config.yaml
horizontal_flip: true
encoder_arch: "vit"
encoder_mlp_ratio: 2
encoder_qk_norm: false
encoder_drop_path: 0.1
fusion: "cross_attention"
label_smoothing: 0.05
decoder_norm: "layernorm_no_bias"
decoder_parallel_block: false
decoder_cross_attention_every: 1
decoder_tie_embeddings: false
optimizer: "soap"
shampoo_beta: 0.95
batch_size: 48
weight_decay: 0.2
Rows from block 3 of the text decoder, named by matrix and row number. Rows with one number belong to one attention dimension. Each number is 128 + 32 x the weight over its row's rms, rounded and kept within 0 to 255. All counts start at 0. Numbers have three digits each. After the name is the row's rms in percent of the matrix's.
# q: attention query (decoder.blocks.3.attn.q.weight, 384x384), inputs 308-383
# k: attention key (decoder.blocks.3.attn.k.weight, 384x384), inputs 308-383
q.264 096:120185148150143130127076173121165115132103104070102115148105122148186148084172063147113141121133093162109082146104092084156123140113122137188145083181176156073141190081155159115126109107100108135129162137125134087088070095151130
k.264 094:109074117154132131096064142128058117141137125125152116073069158136131186144137097102095142110064140105166142091096105085144141090143166141138035090158105165116181090140163156174105096152133123132138109135122127119131140060127153
q.265 103:113080164106096130113085095179133119126195146166095149087159147177161100140115128189093132109092140111146149129122150142142042147111102190114124094098077121113101137144111148132169148167155106143134136122158163126111149121155092
k.265 095:098138106122111071070135122139113144140172115134068128101107202085157112088102099137117153115089119141094153135104054092110109130169118159113172122099122141092191092091130137100170171118146149040164141161141199101119132148070093
q.266 103:155071209045158172191131064180127146075127142128131099164087165127111161131165132117159124081127120163053157143125149101116183097065109206155161152135132134100163121082116116138090140095123114090096125110164181139112102108123118
k.266 097:136112119148144147119154092132090119098125116167106073120092105094165072157134116167127105100155157093121118149131143130137118040056112178165119063117180102127149179060145165099130094130117131103144104112137086141141145157088100
q.267 102:139081153076134200149123156130135093087186064086086154096091126076137161148157120119097177121129158138130189148142155165161044156159125126113120143156107151111048166168160110077108103114095127119101082130144087187173122116119096
k.267 098:071149157077091134115155091146094060091171173119150158178140111179122123166108122124085099130127080141145155110161144136090216123187097120142089169119089126091136148129178138111115123149129139110138120153056155132144195163114104
q.268 100:117132146114088148112119130126121102146113186093184118115133108118144186116129197065142188117157076074117120159184134117149072112124176165126121139085092111175109092133105092111147165112129153128109095052176168137116160107166081
k.268 093:109207201075104084144089067147137124118128126117152099084159118176097089070133149129167143157100120066142146175127082136110111140170112118123117104132132089098172138108094137193109131067134135153094205093136032163146121143136152
q.269 099:147122137105091064129116075104100199142125104108147149050060124137171100127125107104118177156104097156151132112140113117113199181124191099183160152160150161129130083104155061160168128111133175136178100130119178152112104089115111
k.269 095:174129183159141132158117094133168170135084209097104140075120119120125167171177174158131095059136130074156156085096132127167099147137128161142164144047143158113136123139126107118123109140117117146061124098154167123096089104082164
q.270 099:183078157173122112211166124152160156136157137154118101205133125124085131111183113138193091102093185121103112153081102143157127119104209128095114119143123166139132135103126166117156150088101089110112183147159134052173166155108153
k.270 097:160064135141161124123159113117115101047095089129188137136180145178114178113117193115098111088117107182130099138134151122189103114159130165111098160065157159178140097184110168092103128152159040139108126165137074079126149173106092
q.271 101:175097143132133120184128097154108129190085097136119145134087154120105103153132152084120120101139141137096078100102137150142144113159106166098077171184077109084122112125085086145116155128137192160160127176167137146147197120158109
k.271 095:091101142113102035158136104158136098103230130142102111147129138089139131105161140109137136160121178151059105115108138082144127124118152157127175109100125162143105131110114114151149128128167152038079130111134074180136119094152115
q.272 101:073197126101120180085123136130111083135073140131110155132140133136143154163143154146144144178147093180150138167152136138087080127116152084142126093083128130110084190108198143126070161057123138135076089081126132137176154144184167
k.272 090:067120127149098126129192136116086064132125054114180134176153123115135113127138119064131084124142108131100156097154143150092089144170090121108097149087116168085118138131184093130088106093123114096137119106117143131130099084106145
q.273 097:117138127086177124152157088113104132204104118115104132053160114141155176177079152102150097105120168108175141186182165176153158193193136143134127138114131114155141087128163085147132111088146130142166127129141140046093089118095144
k.273 092:156159133163102126168134087172107124116113182106168141097106142126167182155146104094182156165131127154131191216190163129192123167110156144177085178147164088175121086136146130115112164099156116133137144131138092092128046140040144
q.274 101:089145082091152104136164125118145186098131093087132073113087117154123093194110139149122121200144125172123115141170093163116113080129139195148122146181126121078204202178136063129080112231071115091115066144046148093131106067122136
k.274 092:119104121180118123161138164139132098140184167110122146137147140127169173107133139151087057150108184135152149135125198146113069138077159101153133115184140066097130075152117124073123095134167149141120139084150133108202090134148096
q.275 097:136088139104184120089091107139129139170078075154107166166141051112110109149148114132075093098110120137170103190172108089101089168155164121117149121107146114081162105071140168110189089139156069112126079179181100123131091133138180
k.275 090:123076151125156091089123071116116127105078103125150159151146143076113146115168084120142165077118089155148117183156155155089156201154141139108123191095139137076140131132181084170148077097163159155074079133081129081174048139147077
q.276 098:146127177173178128151128124106120118119137101081111139088039185110116103080107140133130094063156087176136128255141103111100126064143131146122127123099150153137115103114153151132121151145192208166120124107171147074151211158085103
k.276 093:103166135113128120123149152138085166102057117150137124150123102149169114069143183181165148119084069147128170117099078120127165198100154146084120157124157162213079149129144149110104126165076171115162158100104100137144141201114137
q.277 102:099149134132185160136094144135159099091108113117123140085175125129107132170081191099185119082151121096077137113146098136154157124118086176115099135149096083132149057162112097114115132123111145121117108149126109196163156080105103
k.277 096:134174125077130061148145130138090155086152109158130184098141109168181103112106174136108133136119076101151105097167142096160088123124131163073121099103159164165108052164133196182117122151120070085107091129130142143115157111138105
q.278 102:144219159128113155205149134128111105064117127169112103082103150098163082116150124171129189165186089122114150134127148100095173139200131118094084028142158166113109106118106065133074128172120166106138166156078098157094149150195164
k.278 094:113115126131172148121168110123071124163115106134072098165137106095105189191144182049082113113138101122158156143113135102118167093205148151100142154110139161154140131105163088164070137140138100096098153153184058138153118154093140
q.279 103:075129119138112144159136135128136168159123144052151112184083145099088136147111166109165154111087085121159179135165157096143115118125069111163169141181121121141117122077117144118126141111123082171120151113029120136091161103065048
k.279 099:053198156098127082147096122148174106100066116049118108108106115084135104093152151167145117146126153111120162220138106189125150146121088135117098144162167138161169150141077141157126124114083134093146138116093130093090110099172135
q.280 099:091120142109118116182149161125161153164178147154170136096130152133049214084099062205112124173115117091176152109180078126127114111088136184151130125092117132142163130202135158139175129090147108134114122103140168140156170141117169
k.280 091:117108136195101146122136104205185126178148154156155083158152139062138147138144127099141115086162147171141103121152152103150156097174135120143198131102124166174165116120163162134194095075172078116134127151110055151113170169143133
q.281 097:099176150124114176144123087145115117084159100166150097129153080125151123120147151154125171125115091158218102153103140095164099130172086146115097093153142184153149082102119116127068059078050131210113112143111080142071153106132173
k.281 097:120222111168153135151119120122139142121125190103160080117115151077159122146141145202108144177184174141118127143133080118158086206120119153119099047136090136123074071135133117060158079121078165163155106136114117172117117104164192
q.282 102:149117128139092105105132056144109182104109183150081102108167164146107115144101118086153125163163125163143114133087091118186168144151118145105070121132139053193166163099143145142164119163116100190143165140159133097090122104107129
k.282 098:129129106136148205169133128145134123122163161113121133097143150113105141168123112140121144136149128118097091099107167135121156120073116116133114097144077073134171140153078124105081166134131155150102116158148209106126131137104111
q.283 099:056181171097123091080121152119130157101067131126143059139124127147132144152149103172148143127115142173075142111121084155120115114106051112131086115110130110192107115081084165115187107126114105149111166072173116116103161107141087
k.283 095:122175119143110101152167100150122051157088136146136093107103084115132178128134125104106146134168079172108148133131101185127148152132084085153080115113138109104123156139121155089148130099104128177187126117192079161163059135072154
q.284 105:093138151133127131096081122107090115170085098126075102135131149170126144152076110115144125106141145107094091108130136136082098124184058168114122115198132194168220097162101111117138127154138102163167148131101132118065117170171149
k.284 097:157144141150125139141194147101160124125105147099049063089097131124110124114111101133123126165142112168115099148055147144169098134210152106143129109165144124158112129152121090119131107141110182175127165124183100145101100139138153
q.285 100:112112126149143125140136080133174102147180117036156139096126126145140157182166099170146176176128111123143131150077149105101127142157087161116116175115087132154042115153109134069193110107112085173146081073123121122141113169099124
k.285 098:074084109121110108164144108188146157128145154132110099153141106149090114140153120120111196191130110137143158157142112173118159148147140133136091146131103087086107146099168142107139187126151162159100018104072166135140105169112124
q.286 097:120167115126155168211120095132103142107106140115156062105093152118177123124141156190134093141157145070132168129105059159091142134097123157120166093167143141098133098135165169137126131115090120157094161156089104126135157145129068
k.286 092:188131100153122111125137164125112127110128106152136141170146116170088105158129105131164123065078059147167122083142097133150136118111185065076109103124098133087138134107116101075109136091148083142139100101083136090122144087142129
q.287 098:202147117119122124084156139129145084147155136093185098146081111096131133137139093119124130092138125115096166039121155162139079139136139147057149106122100119106181163153132112141138121126087142167136093143164097155095155151138142
k.287 095:172213124156121096172088116132101117101093130147110117179101112141123150115135120128148097077148130130168138067122127128162098119135130105118149127092131108106133119125119154185129127045122189053142114136107127121120141089164136
q.288 093:134132116175142131187181107150119086114150119126191152100118115126075134093118141142093085092141132161076174139173128062121112044085126159171098154175150176154113124111170120099113159095186150133130116150098124132167172168140119
k.288 095:171121201122126094132127121126139228095094126099132129138058157148084189124122137140137129091087101124145133151118084127118142153146125121088117167173137101153130186070096191148140067167112147126115079149091145130090147145121136
q.289 097:090115112179144112109105154160116101097148144069156162131110137048125110086076063113135110111082083106128174153127096138161143140093109093148171122091159087066131137140083049117123146114129183163114181087112160114107095106209157
k.289 098:086097118119102138153085131147090136164153135141124159130149118117157150102112127140109152153103191084103199113134113167096138182131122098155119187175156166070117153179126131139148111133113157162099119180100161163168155081145062
q.290 095:218130111115133132158172157065111121143157099177119130120118170097072025130115110095092137095086102132156114093087161165172120125159131096140118165113119150130120146118116120109148116175138186145113107108183152076152105085169112
k.290 098:137095113099160147192072137153108101142140156115101171124117139203085196092064132121129095134147175104088158125149170103187151097098088129200134071103114091135171096124157092156185146189171105090108138107125097152154146129151105
q.291 099:150118109155096149147154135111092148146074057132079121095157151095111119178106115140112144190127167171145106134122140117106169213207095121106118127182146139130144120148151110099112076101154148136113102099154140130172113080094136
k.291 099:124062120169166153141161199171112089129111102122144162127088022139136095129162089182138120174142079161112100120140141137146168208159117160122135200103150184133155113143141058150173083121108196134133122089103076189150171112147115
q.292 100:101088163102037118137128033161203105157106187139119090136176109155068094117133166144117086157173200110163086147100091129071078094107116114096139075123128128099142119101141090177092116102131087130166114102136104113163153110087085
k.292 101:148153116095101183074196090161089110135127083123098116081170158196085086127133149172112164148146123147137140156130074172100143080147152167136135129107118082145106161119178099145112128099139098145119125087139081210039124168110175
q.293 098:147100144110203077102135095213159202125185153140187132100192105104137132104104080130153107095143143173127133118154117149117106140132087114151133110159126129118160148122125192170100096073159116092094194150118089142172109097081079
k.293 104:116139086095136156138162112144159146131119124175109166142096133137107145159161101162180080133101094115092157077142103082075148113148126155093106170166095080159143102136115133114152098179150186122106100181105180146194147051118140
q.294 096:106124111108179119154109090116079096143156114144149112177070157153101106123142098055156124167116104117184109139125163160134130155116094155135123099142122065153159152133122137099126110121122107084135138104134183078120144172146131
k.294 097:086138148148161117106080106149182158117097143103086178153160116143153152135122121139109114126118149132135085105060144136062121091074156081132162124108148113138132093095159166179085167128116074150169130116139117134113135126124151
q.295 097:113144148176093130103136178182113206145123093143088195139111097171093125082098093145142123161094105143024135117177125123117139141126140150146186198128163126137072141151125114150104140107140082092085088132113105192155119089094157
k.295 104:194131107115093087149138157108180133057072150148098107084149109122133129082119104142108134140066127107176167146118062151130118139116155103167112127078176102108122102115096173166117127130106165128097127152130169149124139104135120
q.296 100:090116107154138143141107114117143138163144128104177103107079142167117159198150142164161136155114094177099186154058126169141139074082164095139166162112131169078106115138149119142099141112129126047139107166115072144195131145080086
k.296 099:137199146152193154143122168128189094182190122167146130119173109166091108098126115080073118152152133120121154135176090111133171160132156125128133138085105131114154082128132191121140144102102181113069112126156100111065156078158106
q.297 097:124155104136122216100125097117157155137112158126109136119109164110142132125068151155179091144177109157054153174071169098130129160133125158120118153117132145146084083132136119154069133163114149136091154083124201154158046116172127
k.297 101:024144160064146094136111097144161076127132092072123112129172154145154124111108093072084113144115120135138052168111124113168119113125145098185097075174168175189134077085120161133156103083148107078139182161110098160114071169166100
q.298 098:135141130164141096097148148177095129107126071106128127126068099117210116124076170154112115147093139125144146127132176068124072167142133160084163145205089109125106115089131152110120128090192154135120140150124164122111119120138199
k.298 098:079140082116140124048157114130116182119158141068173119083164113115169141111115109107163129098140126114115147100148097087099154093171120126123065096081089084097123150098132129081153119115166062159087175146142153106082147130129161
q.299 099:147131121162116107106090134106080146132161121099184119174076101150167177083145151138124101114130123086113147131109146174137182096128094158200076088166163145071117075134134103142138111082163127111128110118148106116113125138152183
k.299 100:095116070200131162125172130100131122086169142134110117109168153158125112147128069141099098075113124135164098171120136163125116116152178138124133117125174133167120120175131148111155144114149086114099137161158160136084147155121095
q.300 102:131116137180137136141184169120138139112122159115112110113149142119177091132142101153163178102060148073130135081138143123097141122157185139117046150142166173098163135102098073114132152113044090116166172104172194091163148156077126
k.300 101:087149111180105172169141132167157074123075176076112083042157159130030144108146143078078112176159146149118120169166175140154215160169116117113114166138166105135131147140152091107117129113115134143142143117113121173107107119126100
q.301 094:062153123153119164140104193130110148167162072135133124112144214201136156125104101124119153130117141122168053173182114090164069100105115104125117110170168158152150126106125144041061085177073081160185114163117140120122131153164131
k.301 097:143087103099105147096147120157072183095137185101100155165066081106123136097154107169107133142180083116096142140169114115149087141119190138126081123141094138120113114119097139116056142147193084138134099132141125122110094081100062
q.302 097:167096130099085150134139073144143141136157199129154127131161128097138173080105141117159145117088101141113110118164144080115109122139100141097141166128122123168173094072155136129091107131177184132092115164097129105128113060119107
k.302 098:120147135086141124161185150163106170111200132101146105131075096106163127155133128128096100182119101188219180159087151151091105112157110112117057106105120111125124150071132100142160093196127083089106084107102184157121162115187170
q.303 104:132149124117183166149120174132186122161145102142188126165166140175163138162161158051126097154118200126167125119121094130096127053156116160084118146152107091145118126082094097141141135126118153131137136074106152152101143116133086
k.303 101:124105092125159078158147106089098081125113081128125136097146143111111136153147167164079207158145143098093136128076108154117150159116158118085131156157100054105163115140184088145093103087092092049063125118098150136148147155108121
q.304 097:088175120078114121120111095129129135124124145112081116125124112137123138146132138108124148111161141140125178143139088125208158155115136084093117094176153140130065147136070117149154117101103113087124141129166229118110194134142143
k.304 103:116170097143172154177095133143106161097116144145120096127124101144153079112100088173117112134140087112086187137102148176160112149130154103154082178093121130102127125100137116114107166182174127148085136166165156108128103185098151
q.305 098:121120214182119115063126140100185130134109125113174086180102096076154147172128096107113103103081218162074123147123102142126132161134154064176142198081124207145174104103099156098138167133125123131140151166146122139134127096108181
k.305 101:127163104217177131095111126066130100173124110069082100153038072161163127173140173113119113122110158104074133178149129126152093216142128132165113104098146157162145154139145152125077145121137132148131145153161156184106105174154142
q.306 103:121079106131087109152182147166087175122063143130140128089126108112140098171116135101135091126074150089142152109140122148154107162133135083135129090070080171112149114065153123111177124115146099116180184216159049090153081082132106
k.306 099:075144125141172136146170118090152101109117105139138120136114138124114092184147148126161108124167122225171185076096089159111150115144126093125112129109122079143111081131112114083185133162156120170119141198134094145092181124049143
q.307 099:129120127115202125118107088100151081128092189163129113163174104113164164058129143148131144103070155112141133101140154109105194089126132161117165135119211137134090131141086116165175141120136132119142117186119137123120164156183134
k.307 098:106150148139136148163156123117135166130166123096110160098149107099154156068143127093161048165140157120126187183127182129146159151162153145148154124080082153164118180100181204110139120152092145129196125121144149084148187131115164
q.308 100:122146170107144048143140110166122132171109121094109136116104153172146138129117154110159139148174103151101118074134165112126124167085142104134106115158135192105067165072081145148100135162132152095112119161121136105142053137107041
k.308 096:131075127083137100101106148157118077089141126140164120162119150147109124125147096139079118084120136094099182119122103105099158104148122114159090073118086166119155124175183079082117153141085109092125156172146162066130138105142145
q.309 107:180084133116168072162181126110124139094121166069164097148147084178086152120173140182098147149087144091112112080154096083108093121068135116134092078212175123115126057121135104071130074111096128106119099139087189173170090112147121
k.309 106:098140194176108117127086109064178129140164095061172129115152193079130139119151173138169143127166150147121135118100161141089127163122093124097095151147150150112225126121179135151106141063139085152136114103139069160081139158170079
q.310 096:154069135158110112075090166133116110134152155170119180057093108174171154079147080117164105077136164111215106144133116157119114113092108079113150131084117083142134152150153075122147137119115160158113147121127161118153113142142141
k.310 095:125109099119134121114125091149133109113187174140122075080111086126125130152107088096124180150126126129215083138106155057104120151123136104148094137082185133084131089123087130119157173136107085126106103159135106153094110163144078
q.311 095:144135084075148156113110112108127137150133155146200175155161139123122100099128148099143091123175154143124089158175164145089147126143063076137101081095189083116086085100085160135138136126159111126219074120149168061114136152110096
k.311 104:135146091139109152157105149097059133160155099104047172147078108151149119113105152123128117129112164095151133149107140118132166118121118125101146094161087160163147091108130115085121150148124162164102183141119113114122111125132080
q.312 097:076129135124118164083129177105100122105132157136091185096150123156129112154128137137158135133133119130098101100126116138111098139192165148090144154124109077100079076151141165106106107178157142132045122102102093205172122120131190
k.312 099:117138140130167163128174128160090084130119142063114122111114133143082118142171110120088107171148105126161118157156167087100128149120142094122100146137115190150168112159116110146131110146138147153110079120102076159143133042086161
q.313 100:155120134096130146149117093132163139093115155148124168097135106171149126120099142185183147144103148155125110067121073083104135188107114118116182088137140098132140131127121149168152141103114149125176170129112112093075093124085155
k.313 105:108086148101119166121093122129138091145116158118170090083143130170123102113164133149148086123119144099170077113138134140149121077123121097140178142059201121099131162070120104152147161103161080140143142131094065117114180114072120
q.314 100:138197146082079120157129197112075144201119156140144158130125053117183187076106151130111176166127103159123111149162124199129057122120107141097132094108128083118097142138154123085200142105164141120170118156172163129122149116122145
k.314 103:143112107122122143052107132151125099130112143105124088054114085191161084126165108119137080141125144170159132131077107120166085132122146086130134165084077194114152081178094108094107110162178102086171098190122105104154115140119094
q.315 094:165121156084127127150132138108112062108111145071231154144145117149133190106092091126140124118139087193149132137131125142124193077128117097078144087096098115129157051114123170142150121124159151133110107156118111121075147122118157
k.315 096:108168104166185190087124182114158181151145118120077106159173114106123185145122096121109135134144107182119108123089118181156157155152085141156160114124094140117131143116158144094147154147047095119134163082085160122150162090109113
q.316 098:101130111102163110063127097118135100144103131104127068085108066035082134200103120103191076136166230145165138137136081172110148103117076138139124144108137154171126090191091123116131161089030091113140100126157128136141116138189165
k.316 101:132137119111122155136099078128213146195104121146146163150134187156093095147055130087102157157061137122171083141087132141117134112120127179157111193125190169081106146151144129096107126131149119129128070160095121197132131145104109
q.317 098:087186158109118150181105129131138171061108114133135079124109165174146076069108038090151124129115181100134162194119136158088154087136078148135133095095129102133098174113105108129113162118132126125100193121123116143102122167185145
k.317 097:082169113086108105118155141160102134134098090089080142100198126141093167199095145128159123156154098133093101170143102117143168120108132155139131137085075112118130128099142153098111101125036136109126124097184109104140127146152151
q.318 099:160182155186134102110131119082172145139137133161177114141105025150077161161097125160099105147120161169163091105130111123115133129121063124138115128145095112110098166127142109137137136156171073141104100095144169120160135128155111
k.318 100:075106086138116150130095193141146127134102107124125141085134122053094097123130057150120089175172146153099113103131133133191149111172158186152146071078123142121170139152076135086124143122166128118121139120067056092180107146156100
q.319 100:103051093074118108094133135104083172152205121131135102148073105114157107131113077110167128135157064094128104118129105140115128156081175165128081175221156167140095065106178096176187119081132128101131171150164136158125099102174141
k.319 096:155126155088127149096155108144085124123130117096115116183120181175124110164173153156144125108094137102155153108119133130144170120163098090141188144120164078123124154110076163102137133168067184178113189132130141145165073132099179
q.320 100:203085113077081135131112077165150155123111135175114137097159130089152140106161140162085096123142086110125088150107175118074087096089140085113124130163143141124102146066175103085099173146089101081144157108148158159089105108133151
k.320 096:131111124106121124119112084155157140123175102111161130200167151137083214158106107167067086140158107094097146064108110166128132244112129175083036129133073189106158145121185097089140121139145172193114125120145163182105151179162157
q.321 098:136128120149070159148207128209092130128118119155101160170122041169090071135132110138092092180115122093103099107101070165096107124120136135125092148149098099057111097118126130120115107163104138078142114037184173098120084145075094
k.321 099:148176127127099143099111133094173081116187142122149092084128124143184069120145101153086159091141105187110119156131136114121156101095143078111092085158125118129162129101180104150127196122151137164147139128102156128162122124143245
q.322 095:149126113132082179100131133125138149158113102118105093160108112137141183156134134174083173126128133108125115112105143085099111171085149089100121067101174171183109083081098032171148135108112146113076081118098155083074063142153099
k.322 095:146099089124115141128120113135137076128127116089114121145148120129119213117111155169102116123136150088214089197094148103121117100116081166151103136108105161127124103200134102071085152133100128091111177132134209082125137136106190
q.323 095:142101168102131149125087174154141128152151182141174114108110113102175122182128047181175146160078151138138116106130145083110159124093187096150135135119106151150182126117148116097095147169133145166106123151135183129175066143124170
k.323 097:167073128121163137135159129155170160089125074150126160149203154128116111095090170158107107151128147178137139078136129135085205185144119114109125119100177091128110096111119164124119129106135085128106128171107133109070107138125104
q.324 099:135156046102067149154113175108182124159131093138156133155134126090132105079095112089093131136123160168087206169138130132091093152148127082104129137088181152135114092168116127118136096090143125155164144069129136087134092158105173
k.324 103:120160196117090119097163067153105121087094139153103145182150092130114140113153097148160102096165119122088118178148128123142121144059158159175139124100106112132139104161077141107163096171079085121141122129110123139133112118088126
q.325 103:154091147164185134035114147092130094104149155129180161133140087084124063128101114142135145199122111132104098075168103119138094181087141116109093124145129139126147060159170182055188140096200153169130112083072147116135149090098151
k.325 102:110119176157094145132129067074165115149124119101094130114086092128131063118079119132164148135115129134139098095109118125141220161108111102077144168139165113111123167117113181125108169138120127159103088128138109131124133153098170
q.326 106:113107114099069122119138154094168133157129092123156131081151141106106151110135117150092115140113152122152160135156102055129133067181155088180134157141110119152058130124123173078077166093100144088121160169152068156124092124114141
k.326 097:127159179147115154112116084157196101133102113115177100133133111127155143094167135121118141167182159138150101111099175137109189149155124181175094071096122112132186186189105098171137085100149162126150126157132148177096148129124153
q.327 098:105123125078121101146135103092151124188110121064119150103075085154167125158127127205137086110114130127119115141132080157137123104068109113091163090213115112201105138131116161155087095087113161161156090144189068101202135116115060
k.327 100:132096158156154092085115183107118084112128123097165123088097062104119119045119150074070136137148077126133116164124160095126163160159122106163085135144104188081144156139108127088090133163211130141085121151143134075085122142100114
q.328 094:124100153165132116129084173167119184147124119174203120136135143193133104142095157091068135052166173088130127108148137060066119197152132131137146124185147090120123176156092069092137089173102120120154156121100140128188164126156194
k.328 097:143146120157155141153096145136157104145142058107129116115181113052116117086090142145086136167093146109138122134174178161146125217091116166091107165153156078143101113088110153131169069085076137149153103115092168033120148122147157
q.329 096:116118150060144084137124148117138100157147049115176133170140204065159154144148126117149138110131141160068119095088075124138141121176139166103118165089178138158108110106149173148091086122097092124116101133096175067110133137143149
k.329 096:153074174165153142150150132076117146143149063137097105197135093154136146113082167154134114124144135160093163166118111097107157142114185183113136100144096148138080121143109147054143118147082155162136144160084127091109122135141142
q.330 104:105151132096090136058104170102130132165198174156178143135104171095113109141164127121102144106138133137127156123151115086110140070157183049158104103162180107191139185121104137071111072142135183116184128111161135114154138136091179
k.330 102:107127216139156143093085121115160138131048159120090142152152160125112109134136084108161068150124067078091132083128146127093170071164102147104087142190076128129195147140104139122161127131157113137138082106121168112103148091075120
q.331 096:093145082140119098148154121102107201111155148149145122126123103165069153140158084141128185092172105207135127122136143075165140046102158139056116201157176151117133192107143173119134132136089097094135182149119136148154212146126126
k.331 096:178162110107150108201113116127115153165121128077140197171115108162161101136064118065130141129071157123139112162134115167089092129166166104132134103113084162161157122141098120060138139162159125149083086137086111080107061191095138
q.332 095:125179158090196131194139131131075118144089101153094106133114142107156063163129159053171144107175157063103174145163108106103047079130094133149116163178143129138106162202103205112110130144104095124063175094098146155136125089156065
k.332 096:085140104114145164124123074123121105150152094147069128109117147154080126144121148227143144128095073172136134139162148157183177123151113129115124126112210068138168105126138117117130099155112138126137123145091055149126123136120115
q.333 101:140141169144037103119165116129099109098118080098125112148127177105102094108103122111168148205143114144145105111168125105153072144142121137132209157126091167124148099105083165167120116129167084166144119161130202159130142151139103
k.333 094:138129091110053128136179160095131159157144069153160123108094108182077174119128088113145165130059110082129167167063093093094151098101171169104118092083126178121173107121155096153141131129136186114117154141132133159146100159116168
q.334 095:137081128101120145125167175148132130108108138101126053065173140118146121093160100085111131147156170173103137098158095137151129125102119138135166075098109170110088091135113206169137068138172161088157148119165112169156170113107138
k.334 094:134125120124124120129120067114108141090141144118053077158144098188124160082163167136098146133162099154109159091096117128104128110099112168138149132199174124124079054110186113081123093182151171106059156131094121114124090172103159
q.335 101:152118075176155134088169097154118142093167075163101163128129150154105195154129086131069144101070106120140156130125075154162140097138136167132160096144149117162083050175113107061117135154122116147113107162155222150129113117142089
k.335 102:168098146107099092132171162158086151128103158191160208149115144122142137124158160169116142139101132134107147111111091088123198076139164123161091058181143166106120089096117141119146069145109150103123071171088102140161124162095052
q.336 103:122114159156104091163085126100154154076159128050133171122127153167152100148118061176173144111085139168166171132092174146127169080130153125118139141071148106104113127080099123118116111127105126084095132116142094136158180153138106
k.336 101:189121113134100143123075187156148116163138115152118148111105147016186139133111130086111164155133062147156111146166169147155104135159073148139106168115137088133125078115102090077110065128120095110135147152087149106140191125139134
q.337 103:115125081127104080134174109155106122134134089142171141149064149066128136155187099112123131134116107190136088155168114095164144155138116155197172074120113088082140132155116140112127108078118130090147095114173138115087109184116193
k.337 104:085142206103129169142137119162143164112123119119155122160103088190114159146103127110105099108136127066111103103108169108113131149143107124084108149167179158112192141145166145147117142137058130115129154134062148091167090135057128
q.338 093:083164085122129113156206124160129160091112126148136095103111154176167142180117142160119086129145099121080142122125175123094146138138141197097139135111115130150110137110129108120081118162103113097169123139115072094107088135108133
k.338 091:186133109156080139150143126128143110125117138099144163098141115141112092122092101113106159130137180163164137141132146073078126136118207114185105142130059141159179171100088109142196136163148108087152064122117152105105166171110143
q.339 105:109117173113159142117142188145142184100080065054115143159128104122184096167122101082141097113081126122122129097111114104158144158117159107155074157148201086101108161070158147104116169118159124106150179128113121127071088165126133
k.339 103:120097145126139127091080129133115068159170113121092121113161109107110079146095167070077130092149118196105101091097187125119085129128092089113074119080100180101138091127120128109100082150172126103068141064102157093108126053159170
q.340 099:131108061144137084109138091138081155137110147160180130116180123133195134122159107128156140094207155143109109103143070119157135135082147174104140100133182152146180101149130150125121105133113167102075152134154143116168114105099182
k.340 101:151103146134170166141092129150154127180109146160147147103180103101150063074127151123211085186111126129062140142112061117182149117135136094115159131121148201140140138107124154086105103117116151119121132146124169133165125109090134
q.341 094:092188114154161150134135160139129142126163140066164096068102094133149109117121173100110091119148122112142134083170125122127112177120148190147112166151091083188072134099175092135139149115106127155097115106148117084112151124121183
k.341 099:178103115181111132146093211051086133118083111131123078136080140145102120164134118161123090153165090133124128123132152139151109093158090081164126109159114153103107182103160073131131134089178153090125112161161108162085165139104144
q.342 098:132095154110056129088145129090175114167078167139110170079156124212117075204162144171135124134100182153133108149108158062192080107154080086072191152156168113166120076139155103131167106162075098094110218128133106137134206105142140
k.342 093:116122122120209115168137125134153103166172125178116167153105109112145154136131188159131137147132039151065128130074158174154077118158126129145095153117117117098149114119132173111125126151031111162071111137155189111200162126135131
q.343 096:113162136153126112145105135104109064124107158119116078121163109147189121139130112156156187150044138124140103133156144153148059150086116162124118148192190141139145068128145179175078105045175162098085123132148139114110051104161077
k.343 098:160132072149124102109077132093105125109103112121169134104090132100108123195170119105199130088158089128104214113162189137099106126120157138091154053102126138142151092141167126129143176126117163131148160173132144176127082126138152
q.344 097:105064172147095129130100104154140105160123097119145101109093104133094116131170092165144136117147151092066152177131116161140114103131109118166113137104143157103133158154159149122174196123132168130115098095134100095122189146125205
k.344 101:114130134126049157123071172143085112155141104126137137151160147133158163118168135128125087109160112131074183134136122157088085125124130194113169149085082115105124145066152151184084145131163160108105127137156101137112141163133137
q.345 094:055194096159128124110119117148163131168194058178160177053131110137070101152118179150107112122089155176071125117138152105191173102135131171170136129170061111116105075058180048110106097116111107127184028102115131106086166100135128
k.345 097:156078132179127125121123140125190060122138161126146180147119121125159116144128092125173130161109138115151136108134160144098096184165107094164183151160163131133100148075137135157161177183178198234158135110203103204097206114102147
q.346 099:119133128173112162143182137080113123126157126109139123161140098148151119183155195104130092137110105137188146146113174140145103125180109136129135170121122139153155119147170091146129126101181151128064182157137143144071177113117170
k.346 097:101125157208104118134175131129130177147082112157153083129146103124113171119098169120116152177136165071108119105109162076132099083140120134157107119157137099157159080073183153119135126078099182083156121106105108151119140095074156